Weights of a small audio embedding model: activation squared_relu.
Rows from block 3 of a small audio embedding model, named by matrix and row number. Rows with one number belong to one neuron. Each number is 128 + 24 x the weight over its row's rms, rounded and kept within 0 to 255. All counts start at 0. Numbers have three digits each. After the name is the row's rms in percent of the matrix's.
After each neuron's rows are labels from the 100 clips, of 14848, where the neuron reaches its highest value: "strongest on" is what is common among them; "loudest" is the band of the loudest frequency at the time of the peak. Only what is clearly more common there than usual is listed. The data: acted Russian speech (Dusha).
# fc1: MLP up (model.blocks.3.mlp.fc1.weight, 768x192), inputs 96-191
# fc2: MLP down (model.blocks.3.mlp.fc2.weight, 192x768, transposed), outputs 96-191

fc1.484 127:107123082141123123167067084140143112088093094167103127115128125129144118126078118136128124098091158148134130134118122144143121107120105108144115063115113158082106159165117103114121127128105121126104146103108119159152171153126149180139157141156165150141121167112098114166164127179097147119
fc2.484 107:130129148151173108102113133127108111121143122110135167146127157096136121099150113134122129127150087164167109182157099131155117153060123128146113126128152177148151127121178185150150125131144102088132177114137091113142148111111143138094113129117159111134153130189113129131122129146142140079
strongest on: emotion: positive
loudest: 500 to 1000 Hz

fc1.589 110:162161143147152112124157144133098130149106094111123136160109071104115129129122130148092124131119099113123141129130096110114099106138114149079113162124085139150105132139128102141145104122135129119150186127117133124156120127120144118116101092112139185130104148133159135124147142110123130152
fc2.589 112:112138109159106138124135111115155115149100091116143146135152144164122121077086140139130118141153113129129112152178152162150110122136113134119125133074073099163129123121157105155110120135134177107179169130112141093127124139141177134113141121142172168112106124111151145076105157127160127091
strongest on: emotion: angry
loudest: 250 to 500 Hz

fc1.420 121:119096101134141103085124120129138107120112103145144149100103123120155120118148092120177126142163133130148114141147139130114197123115137154090139124174145138157121161089104179129092112118182109135152136135136109173145083091129155155114094135149101164126125135171116114151184096095118136082
fc2.420 113:101111141144115107103146099144097117141113083144139133116111078167147142156141140133114157133136145111132138115134124142091111119173136141163097181090079109179137121135155135185133132122151102104122113116107104110132192136179147114155164155109122164106140090122171135114126108151148134167
strongest on: emotion: angry
loudest: 4000 to 8000 Hz

fc1.28 116:101127117082072127108113131131132110111136082131120155102099127093130110117130117110075125083109166153139147106136147140130150111118116107106127131124126168094112147143125128077126108125126092100157122109101131152157138130150159082137135111126137132110140136112124105163122150118091165095
fc2.28 097:105083161151121130137119121153099131102152114115076200130119155108138122154130103114137141121129107114129128149124115160119124120084139150131138156133145138130125109164159147133122151082154134145107184121119111128136135129070177140083115134133142116133146161174133095120136123149148138148
strongest on: emotion: positive
loudest: 500 to 1000 Hz

fc1.654 106:116134178136163121114130159111150114085134146126085115142128082111144105131147130139161149091163143100177115145110148113131121114136096104109114126141130140078148131114127156109092134151124115122156112173088127114115150115157129112130135131113083089146101097143109132158119186120088118131
fc2.654 105:160105144153155100150128102096106100132122111158086170137139142148112127149107124118160157127128093092153156144122156129105135168108131150112126117125164153109115095103118138122108108127150082141141162107125130155124113164069071146098118107117165120156172096125107127094077108105134142148
strongest on: emotion: positive
loudest: 250 to 500 Hz

fc1.750 041:131118141140140143113128125158127104108126089158134117130120122103116159133137146090159164104131116129135176172138119170121120149105144133119097108161106114123123105112107125174137117118095080141118117141144141102141132093136096108150131096106125154096098148116111139118121088156072142137
fc2.750 040:112149111175148125124102101135139094114077115118127121139155115162099124122159085120121119094114157152146113142109146133158163134085154142110059118126113129136098154107158178128083108129119169088066135136144177133146109134095140098088113125159133150098134141135124136143142105133108150153
strongest on: emotion: positive
loudest: 500 to 1000 Hz

fc1.385 130:112149112137145106132131091129133103138089132152096095108095135174175129151104140154113102154142122148113122124161117132131102115068095129111154131139139155129111142130150180109135090083105129151135172097105107177158128165110116104150118196114179077141129109106161133130123130112115136098
fc2.385 125:179126164138122131130172100110084150105138121108116153141118119075128158166127139163120160104125143159166142137128113113124126131140097144143162097125147087140134134136134128119125152155126150134099125136148127135116113122132128141128134143068119172116133135124201136127143127108112119115
strongest on: emotion: angry
loudest: 500 to 1000 Hz

fc1.194 087:127128155153123134128087104121097148128092164114119109122109111144149149128093109140169122145152087152101126102106116154124105113159099133127125118143095138133083087125187130110127110073111148128141164116147113163108076132133130115127107154114130153123186138116166112131131118104071148137
fc2.194 091:165091083148142175100166128090120170141144111109119127102171136144088124115140103177167127129090151118132116174141115103115138143145110162166117145151174075181139167125103148149122137132126174098131126156109144142147118106109112124126116107118149097132121137096118126152127117125135148115
strongest on: emotion: angry
loudest: 500 to 1000 Hz

fc1.525 038:136115156109185161115104145126127104168153101123123130154108159155126107082104127133158082138114124154149114117128112151156130110142122138058127110131155115127129082072107179119096115150096164126161139143120165174105119168083152121168136135139087126108118138182114118136157115130144142151
fc2.525 036:152143130133105123109129144116095160115114151114093146151069160141122140138146140149156171101147138128138157121141115095147131150131137124104139108142148100123127101161070143110138140165143148111133079103130095159092139142134149125110162124187157125116125152111180109124184160150125155144
strongest on: emotion: angry
loudest: 4000 to 8000 Hz

fc1.701 149:152090128117115128149100107122171134117112133123112110171079118131122149123160105126104149119108102140158117141136129135152120098141141092139137120126135162131135088126109070156113128134118166144145121174130106127115126099104134164165085114124132094138104086099185152134115101122116152138
fc2.701 151:125089131117135174109147141120107161143108107135065129128124124117136120116146099128146141140141125129117102127116108114126152110155130134108129092138181137137166106140130109101146120116103121172113191152112133155113097129154124145056128104088072138120147150184094155139085114094128120128
strongest on: emotion: positive
loudest: 500 to 1000 Hz

fc1.232 043:090153141131146112123159185121117180129127112157118157161138147133086120122111091121121099164137168117095145110150118146139107133132142099131165128127082135140141093109167155145101117138102153125132095152145117106118141143116096075133105133131108129179106145174125140160124143152101142128
fc2.232 036:092083146133089113123146155077115139121128132073120184123157150141069118106120174110085134109108147118122138125121117113109108128159154154187113088119101125120124145090104143089093138135139142102155142088116125106130087143147163149134112140162139117111169157108128126152125111171129132140
strongest on: emotion: angry
loudest: 250 to 500 Hz

fc1.436 076:119107157132147143133117155128148134139099067144135109180129081122149135120099114134128121095125107161143120125112117080146090122144131131190158177110118084171092139118123111127054119165104119147148109136149126099130139135097158155153116140143140104120123150163148167081094116173097147103
fc2.436 080:126140074127106160154107107118131147130099132146155125147137166137133100097132195156170140126109121113108107145161146118119109169120102089166145138058126096131132164170118141100143154142138106137126158137131137108164089157164178153115073104127102138135125141121131163089089157119150111102
strongest on: emotion: angry
loudest: 250 to 500 Hz; 500 to 1000 Hz

fc1.193 121:125126182161109141129123127131130131072141141134126152113109155135149150143127138089096117116093104131164114115160104150127120148157067126130114119132145134144125090121160140125141133180131172080156118146093115148137129124097131115123153154117080105121112106164157122133148152126115119096
fc2.193 116:143108137135122093122102058142164105129114113163127155106098130160128104139144085125109150100161136131139147098126142135171094103162118114133144095126161152096122129119143137155128155116155129162100124141095100142103116098105133143098138099124134156140144148141114154094103113080135139140
strongest on: emotion: positive
loudest: 250 to 500 Hz

fc1.286 131:139133133112097095103115157110141118139129134187130148143119094130123098124112099113125152088154106146163175191108152151120167077129111083141121121097119140101149135138124107132081125126130132142130189127164121124122092155114159145103142166139105145145122168117084131124152134123111108108
fc2.286 117:123117140140111096160104126133115160127133103172142137133118112121085141058172147115152150147135095124101158129118121102131145113136141126070136105124144165105107137128166122146167166162147126153128135129133138152119132092096119161116131146135153115150135093125146109131155132082125124085
strongest on: emotion: positive
loudest: 4000 to 8000 Hz

fc1.157 068:150147187121083142148141105133148103110131098168119115129107140124139124181167112147114144125088124147110166117169135121100139128158131107147080118144111151106124125112131126108125142182119091155148104146111113095135137116126135159108138095141081127146116135145128137149172137102099128123
fc2.157 063:126114153145114157169148138139131116127103127120081130143130122143089136171155152140131115086123068140140153136148150154135105142042134128129106139089128137147114136074139153112129152099132130103088133123151143104134093120064157136151094106148133140162142162129118124153075108121111144126
strongest on: emotion: positive
loudest: 250 to 500 Hz

fc1.312 029:183124128147100131112151111145136167159104155062139126106113118128169123148147132128151125117131142127176141153108128141124132090156131134071160061108167100072148123113106143127138113137125110172099130085123129084129119151132126169135096085096150077103105113096104121171121103144128104132
fc2.312 024:150118136122148183106168115122074133134120130128141091126115156113104138140125131116138128120161156112132110103105070117127188130133148118128122144111144104171135101111141138128126068118127143107140134105134123189118099109130121160123138105108127123169075127105159116135176129144096152139
strongest on: emotion: positive
loudest: 250 to 500 Hz; 500 to 1000 Hz

fc1.88 114:107124132137129115132128156129095098122151178159096119108098129127156136107112151071136108180147138108099122145146128152119132101129081121133132149119118125148115111113124144140117133126090128164123121126067128124105128154116139119113161147129179133148083151142155144099152072113097108162
fc2.88 120:122136132161119101131166146095117111123158151095123080086137139139144164127111115146129116101127132130160153115123127143155100125141100094156094120157124112121135134105143135161113080140090146108097082156140121155147120154126149127194135123140103124140100147117146156136169120105106145161
strongest on: emotion: angry
loudest: 500 to 1000 Hz

fc1.373 055:107151120139112109158124118159165111152137205166155099134121126138130102153101155091150153152127157163112144113095150086144077116168115121109149123105107093111137170137156141114095110164133151132131109158136149072105104151137136101136142098152102094114164117163138138142137132100143150139
fc2.373 054:111088103135145133131103140138116152133149181122112127163104121137130126115104084057122116102082117104152107166140145181103132147139103126098178100151131162059094118143084134120163110137152173083116105147122166115122151130092134128136136103147160122135137148141098102145074130149130140121
strongest on: emotion: positive
loudest: 250 to 500 Hz

fc1.81 034:145135132146126087166130146127121111117135094109130114136099205132151129122104101175071081113110137158130102121109103114116124170129106089190137097143106106086118127126113144136127117109140127176143157131108080140153143146126146138097182162149105146129174138144137126153131161123167117153
fc2.81 036:087112163154168080119070101154140148180107084148164152120117175120114172137112141102116150133115151133099138137118112094154159134170118167063116159120150152090198110170178101129119111130110108137169151113159122145149129119134155128139135152121130151153150125134110112123161124122155132061
strongest on: emotion: positive
loudest: 250 to 500 Hz

fc1.393 116:151079132136106119175145098153168128128091138153118155092111125125091107127162155082116140122126136121083139134134075137121093072111103145146118132110143115159145116131135155180109157151147154156174135137135148156087105129100131140155117091091137110148114107160089128131132157122126099124
fc2.393 123:115115166137124151146158111099121119164099125126112099095127147118129105171119107159113095109163103096104119109132127139158149175069143132124131135097130141102111103168136103133132137134130151090107147147090128127159150086116148116111140070127115096150117109161177160104111138139126080069
strongest on: emotion: positive
loudest: 250 to 500 Hz

fc1.207 102:127134129129128129150140128087093138143135130093135064096148110147117107112152147078120128110140114100168158112109128106120111121158097112120109120178133145142129103174144109153146107124155120114130127113185121115092133123143118156136133146079156119155148124123133108111151098115075149142
fc2.207 099:092138132103122087119127135146063131141108116128171087130134111122117124126111106152108137109121125127130128151115125097108121157155154128127177127111131130127125119108091126149133095147106129110121151154143136093138131160146135103139117077118126122121176110044150153106152117143121111121
strongest on: emotion: angry
loudest: 500 to 1000 Hz

fc1.91 130:126151095128134106153097148140158101133115172155125119141099110111157131143141118149129103112137091133148081106114158088118140057100129154111144156114112154152138115130105140135139117175123149099156074158139116145112126121140128130104079147127107104102144106140149112112138120146152141138
fc2.91 128:110121098112152138087116182146132146128095151168076127112128093105140153140126133139115112149091135134137079117153111120157136154098135155105180150120184152113147130124116188124113128098093140134109096139158168118090131099115127130069213127137137169152107113162133147122098124137131121095
strongest on: emotion: positive
loudest: 500 to 1000 Hz

fc1.119 127:142152138133117111104107127144175145099146083114123122122086120123158120105136140120151166066107132116153135142108081171140143120111135093121135147133141131102123098136121157129146123183134126125125130133157126119148113157180147139141116133157103149138072143109086101167147164137128160090
fc2.119 124:108093126145119147139159143122100113096079056158120203143118168099097120134139110114182094094112120146125088151144112138144125128106153142119104135141144150123119138126135140156137126126080116142117109107122148108100141146075110121111150172127104166188112102116154126103114129135112121120
strongest on: emotion: positive
loudest: 4000 to 8000 Hz

fc1.761 049:155128124135119126049140143105133153139079187143116130101117120116129102129173118103129228115095134151124179105132148139133116123128137154150120120119165137133111086129121122157107134129121144121142137125120161135155138099130154168134110099123076125088102127102153123147137175163067060136
fc2.761 054:180120096164140144175146096118108119132100119111138094143138144154107112150150098115152132076134143142136098107132170126110143108121160122129098145124094143084157128143127131129116126119077150139097079091134130090142140138146148121105164139086143130150173137130136121175104132137182101115
strongest on: emotion: angry
loudest: 4000 to 8000 Hz