Rows from block 3 of a small audio embedding model, named by matrix and row number. Rows with one number belong to one neuron. Each number is 128 + 32 x the weight over its row's rms, rounded and kept within 0 to 255. All counts start at 0. Numbers have three digits each. After the name is the row's rms in percent of the matrix's.
After each neuron's rows are labels from the 100 clips, of 14848, where the neuron reaches its highest value: "strongest on" is what is common among them. Only what is clearly more common there than usual is listed. The data: acted Russian speech (Dusha). In brackets: how many of the 100.
# fc1: MLP up (model.blocks.3.mlp.fc1.weight, 768x192), inputs 0-95
# fc2: MLP down (model.blocks.3.mlp.fc2.weight, 192x768, transposed), outputs 0-95

fc1.692 112:145076163139157123135198125136150134163143059133127093141127098099129098146135178159123199124120124170083153219129115112155131102154159159141059094125161137083070077094173157178073139131123119117125194093137156106099125158106087146091094113136078104096150168118163104136100168108083136090
fc2.692 110:156133113119128144168113114178095150208117113124095075123123059138118087094169127045176127171142116136115127129080126125128110121142134171141129099124180114072172112109123174165123072159099136098139187127091146145126134147142113072156198099065170122084115149156121208076100103153148115141
strongest on: emotion: neutral (61)

fc1.260 078:118162160086136132071162082138149101082113082122174158101149141092124109077164135098121088114141158153140111101079122074090231058114156099162158148137134134115137168078113093129164077124106128105088087121107119131135097103093139124136101081089100083060163130136147109134156190121152127075
fc2.260 080:140158113104138079115101128076124144103136134112190097094116151132164183156103153109098159075153063187150135130174159129183153171084163129153133123151140140119173054155187067146107111131118196071121117128171120125149170177137144133148114128094156165092114173151117129137082127088089086130
strongest on: emotion: angry (84)

fc1.161 151:178111096107094142116154101119151149142103135124195163124127063092111126124097136120100149156142070109137097060097108123097129186103150109141130117099115163150173136090135108123104163172094097118179100224136121080145117113112130179137176158146145106117036179111120126099130129105145137147
fc2.161 144:128125107134184152161169130174086112182112108160072151103160149099185151115147115095140145128161086118021099115132101138136097157150125072105162119101110209160090100091096108143156142095110150131146141146116152168165128159164107094105072105179125125170133076155100025125105116064118172102
strongest on: emotion: neutral (63)

fc1.183 105:154121094155176083058109212150101117077149109141117115149115129133091105124089136198160132062115140136118108138144145163117142138137083137116087118170133173094075143110111084154123170117115116144151140190086092191148130081122099139098140110145164125136081089109119155119085106131133136138
fc2.183 115:158135162085066106132108147112134125097149116142146125095154192152133132125079066140204155128111037197085195105115082133126142186167125143085132119123167116147096100178139121185082182131131102116234135099163064130101157146141117121144110104096140134100129085138151056176128109162091067126
strongest on: emotion: angry (41)

fc1.134 129:162110176159099132098151123102155183120110153182138087107083115140145132127157138097168140128129184146172133111103119155157156111159144060145155125095091053101087145156162121140156093128119130112138084147182122114150222149201076107084155138143089102139125129055123087159112165174090159073
fc2.134 124:110078139129112156139088085067148182163232144092109169130108124183163078087126146121105133178107107103168129183195137121110124097069178145130130145217140105111195079141108124175160120144148139114153120140108135132098094156155114055114151079056152113134132102144170169152077113159168201141
strongest on: emotion: neutral (63)

fc1.395 056:129117087151138174145173218122072127104146128178115113082111108128142136066199152174126097147136114146096151183191130133091092193131115140174129176133099165169080116142135149150137162085101120172142153085152143135177148103157091107112130136193138120184091147125153096127141088093138157130
fc2.395 063:082118208112122104142095106138147143094074138098096106161196096144103104123110092113107186145159161158138180181116139134030150107098124122103126100084110132138075171125150184095158142098134135157139149110178137097110138202145097172149106141092111106183128137174147184136210212152157081151
strongest on: emotion: positive (59)

fc1.493 158:114136139159129091167172076156075166132126129065086140173128123109167107138178090127200110149131138173144152148094080136116150112141136083159108136172143126084113129112063093183087142127110166124096111085111150088094119142180060178163104166153116090089098143148121127150131159082165115129
fc2.493 143:111116119145166125200143106184162123178171068077119175113119160133136125134156116102093076085161129142120142090157158179169197136146129146142134131108142120152110081119146076115123142125119114121076036107117168099145134148209117077134136130155131094184163106123131067154158153125154185133
strongest on: emotion: neutral (62)

fc1.687 080:168179133100080155146109095081107135135148137085054150118131112102189134200151111125106129094160137158165140114172080141197104103169120139173130147107143158112110072166111113158094105148126153122163147088123141126173153142089123144081180133191115156147118087053065160114171084118170142103
fc2.687 075:138107136135134108167116108141125141136143112118112137185152130120161127162161174082196080100134146099182186143234148144152082094079104161132132186140100141133120151103129183118104113112158162141132127140123088133141129151119105189112142087150094106128132189122107123128151196125146080103
strongest on: emotion: sad (68)

fc1.677 032:137136156090178137109148097150106141139106153102080144072117142109193172081119104132173150139153146131093101114135094151140155128098148087138089183067125141126093089159096158225116156022119113081099155099076130131104101170141175101114079103107172121155141110159121088169149085156119071135
fc2.677 033:104176127104156140078165138125113156108093090095171027133156117148189086134107107112070148088128091105173133127141135162172126094157117104100107125107082153125126171167134104158138160140101084167153133092135104144043161132126089112171138144125153198124155122076165106095127144140170144185
strongest on: emotion: angry (45)

fc1.39 130:178088116089084168106019157112123129110103147121190083145165086149132060145151158130108154111144194127129138098131117111096121095210161081224126197174108161096115211122089132170117122133135090130097118129118161105122119119113147141189152127122180159151071099128125135099181084079067158148
fc2.39 125:132141092176148146138161138105139134067099139179193117186105060158171122148118149108097137064146160056150132166176094103124134078147114135097113104107111077156148166150098110173105096153161135163152119123124080108158107132135137129068108177101151150186156154149061115130092177169157107130
strongest on: emotion: sad (61)

fc1.431 146:164121091048142123118071125126132136093103120109142106105110133128099070113182087163088117146124129144144157137103110090159183151115136155105118107072102061111163122152111091140130148177171202063160171203101089150132125050117172104155102104119121146142090187063155168097109125128113146159
fc2.431 149:140083087132158161162156167146152135148226119120143160141134075063145119108096137135068083101160150104200118113079122110112098112127090141129102173108147156114076110169118155127135168130149168099163107093105136186178134122131125104151141113119158160080077133111104078143151108109078126113
strongest on: emotion: sad (69)

fc1.741 117:103125183141153097136171115128181097128164107138136104126170123090180111072157068184088138080082123121097124064138134128145110118143081114128135119124163124086090145103137136076124124078169140132129058143171097114143145066114064114194160095136142088182110150107116139079113143103098125178
fc2.741 112:181087193143145213157168156159154114121138084121118166120166061081112113171153127098128113110092157109156122157198156114103144178116110118146098176096128146152125125140087171132163099092166132131139136096063153135153124077144104137154153123147157156125091103084161070156099061082117043125
strongest on: emotion: sad (65)

fc1.187 142:119142108114154127070156137097175124103154172172076185145164159099138143144154110105150102182143139127157125124139113104122144147121170145094066079091146061126105134137072063163134153183146050168125112093101143153145176169129088110146118189167125131129120154108116080093148139119127141144
fc2.187 142:098134065115100101165150060177133156176112106147111061094082131121129171111123084167119111198126114065138097124109124136108122067140123125077091145181108159105146144116094123155166121101182089162174099166049146080144093093104165118163109144160099100146128168128114196123125121109052156113
strongest on: emotion: sad (58)

fc1.364 104:160128181148113084133099106118153179097080159144162110117131125140140128152142168121121159109182170172152090130131107148097112103155173144130129172146099056101139166082086113134092093120141106099169094103193149126098160129146114153106164154103126129113170150070221116136132169144107144091
fc2.364 099:117150134158209086105147096053150145159172161133094115078117095158079157118124153080096141125151085155114082150149132096155149181127111134116146152160131105108141093151115104129188151105140153113155159104111129123150129163109110055125165131126147142151183081133132168186125122108155215178
strongest on: emotion: neutral (63)

fc1.210 097:131195121158103122119172136147123130140127202094189140136165085177176127119102058107076078092099067119088091124148131106147180071062094104146089082141150134089120130147157090110085115152106100126160091138111143098148081084143108121080167110094111053158089108050104163132105125110160118079
fc2.210 103:104096092062132133126095157134159094136121150178176179115174165148102156188105127134109153083131130171105134151166123193082179112098188116141145183160137108114089168159145126152145144190169119153121158107123172105141148095123158178117130112141128119162145150168109116139090137150139113131
strongest on: emotion: sad (66)

fc1.48 144:167181127106142137167142098113059143104078190099174191165133097172121153119147164120097150055118105128209143106140079152142126135127139153161083139148114153121130124168099140122063132109165112121108169052172149165146139127167137128122116151154181162189086122123129120075140177099154136072
fc2.48 149:106124125139141127088164176067133127116099142130114187124099177167115154106117139124120171097201099166106203159180117139146119133160109102087155100112224127141189187101101137102121098208158147092135053115090094115158116124128098100117089169164152173177133155155115124136101146153103094096
strongest on: emotion: sad (62)

fc1.23 081:214124156093115133204168132154122142097169097121142138153154085142127120126064127125194117119127147048176126141166135113122131152084136095172110144137132130099128145129111127189098094098149138167163142096076127163117133112124099151137114102115133110150085116102103118158138089136163119156
fc2.23 080:128126077100168140157153188131154125161114096183107111075130167127117113158097130075164154153103180130132122146110158155128108168102174143115167170104088088123138091148074135123089165110121141116107102139123113134107054137105209087239091079127174127105117127115131106101116145154102091121
strongest on: emotion: angry (81)

fc1.543 122:160144124114147077077143134079173121102157182162151127174092132188144124077100121139173053087168107153100204138146123108131099098176130147109114161130174149167125095141153146062161156154060193121104099166153177085116173079127200138145161111140151133127105143118106140139091153150113176194
fc2.543 120:150089117053055148153113128080112150107152125063141181115100171130092136106142128137100151195077092182086162109133123152112109091096168105148118113109150192135113102129112140113189107115139184142211102114155156149167116149081118180110108111123145145147148115076133162160163129162132118131
strongest on: emotion: positive (41)

fc1.109 123:099082115115103081166106123129112102093126169174083106133113064167101109127129102106169214085139093131115172084080122129091091091143122139120137109125161066163111127127134157085128170085092140090102102175092129140117141085156151146147143126126121176132092107084052101064116173099181163152
fc2.109 118:203120187093151100127145147103173179140209150058076215153130109190111110101088108082168144132119121127148150109131151097104111079127111094120053104093133110106112106100098064100068117089165142122136123131197144130137091108080092121103146086105109118120092099128138135169079153126086176065
strongest on: emotion: neutral (66)

fc1.514 069:120162129110130174110162101152124156079186069135147136087091164187091136169071073177165122144135145171162158096150116146127139131162120126135141087144091057080154146157125139156112174168208168118163071142108175153151178135108124151160131111128120132149148093097111124116112147097057220115
fc2.514 067:120157155173115145177126161105135146018164104140165089111170111117117142140101126123109114113129105123140138162069144169195073170124176122134112119160099158186121133149127134108157122121151173100121086166137069162149105102105072105153079110117126124171115161141114195184131192153159113113
strongest on: emotion: positive (41)

fc1.305 143:145151144048140142097093132131110085080139110148082127090136138100122120128198135134131116131142089145101178110128141165097164089128100146145131151173128130086092123152143153076125141159169112179162138127208119099160127057069121095189117115152110115153143115074129183086159150128127140060
fc2.305 129:122117082092114154177104174131078124124120101119144067092150153128127119160103160126115086131124136086226086176110194155128084122118092148148160125118153048146097158121145165102112104115089165118137090160111116149064154065161166067104131118107109126138074106131132097131177138135051131087
strongest on: emotion: sad (61)

fc1.398 091:105092168153158120117128066122049103157122189110122178140172134132155109188132141071106122140105140132172128098118153125117117080168149148117165184109139142094151086187108142177115122195124127129134063142072135104178108104137100068148158178133088093145093128113139115104150104130143096127
fc2.398 091:084140161119120069123073140071168121126092173107126106130176099166131147159139100136132086098172118180146125070141071191079149126084102175146155097127143035106116138117177132188140117132114156155129125158116187126109111148135068129158137099098130117142121124145180153150114137137138110104
strongest on: emotion: angry (58)

fc1.443 143:128084155191098112205116110087122124101146149124121121140139093111078147135088123154133073143122173148138127150093093121119091152141129143136125057139128136182116092094139119099111113107084118114167136040151093069089131148152157153155113147149199053069124138122163151130133076138157133136
fc2.443 146:096181145139129131086106134144078033136142130114089078142136115102108105136055179052132152083151108090144106104107166105097174171099163122151170165157087092173159117063073101103138176123146120095185134151086083120115107061158162081144121170149142119114052135087108108112174151122140111198
strongest on: emotion: angry (65)

fc1.702 105:204117112151169122107139186130107095140148190083125170099092135087116177159121095180146121141120145081123078128124114114129146115135101114108183129166072137140114105053068137133115158075131168064165117126060176075142165106157141154133155126192065111161043155087177121111133136125104182143
fc2.702 101:138138091121144100139085156130132099089068162142134102154164155090079097125098150099155126180105123087172099173124105122096115096164095159156180097152091144117138122127092091094164134036107095110113084140109069129107142124134139135174077128103141118165188164098151086139125191116061081199
strongest on: emotion: angry (63)

fc1.617 086:161112114186087077197132127095139155142140092165130146094105090123131108083135087145128133130084123133150115110147109118103141077144189109118118149147129132166133091132128138115105112187131111114087111172083168113127081167100089149101178149142132132122134142058158145115067144106131111153
fc2.617 092:100158157112155116131120122156129166166128137145056089111131127167095171104147113172079132178063132169113092087120114127109056139121138090153117108096090129098123135094104114160147103123117147130170087089129143087113080155102073167134115138111038096164122117118124129121091030078200174173
strongest on: emotion: neutral (60)

fc1.750 041:138123170105182108123109165119202146132166208125120164131134136121084131163146141101146158089105163099135103107134169142072170185114175139126118183130119081141096161139090052145210162123074156078143136073165098073094162085136101142133084123131087095109131169078140081089124119200150152050
fc2.750 040:090089143128092065129106146125189108096079101149181159114106137081148178141139169148162125156086151157177145177151122100141129136111133171143114119133151097154142066103115069129131168186103095126196152123121096076050165120099110138128115163112098131125175100112164146104147080114119073153
strongest on: emotion: positive (58)

fc1.306 142:124112192159110174099118083121064149187181146105123132077115175108109154134177127108088107158142103141116127133132098145146211155130159091152115153064098197133103121124136129132126159097188138111123135183153139201049161120178109159139097171127106106132116108041135105162106113107160159114
fc2.306 126:137119114107089149139140139166135093120170125129156215125107142158117125151104146149116168108115077175085129093107112122168132084197166082141184129075167187146117092117122130160174157088118154130150115097135126149160043163075178116122154123094143125087131111144174174183157134194233149099
strongest on: emotion: neutral (63)

fc1.649 134:117159109130167134090138170118063113113143168103117146118123101135105108175135140120184133091181157176118142117161167136151164105082163134180126099118139108123119126130106133147117162141098166137049106185114084158157082137109110136177121163143087164149090151122152164184142173093141187142
fc2.649 137:203127125133142083135118193133106117099107094122069135113131160106065172095194093126168112154157119065117108139141184145159119162120120110186165089135109150139087129095115171155135139146072110066124100116154123140109149141093146142116158084053058156128147154171088174123106157169161097174
strongest on: emotion: sad (63)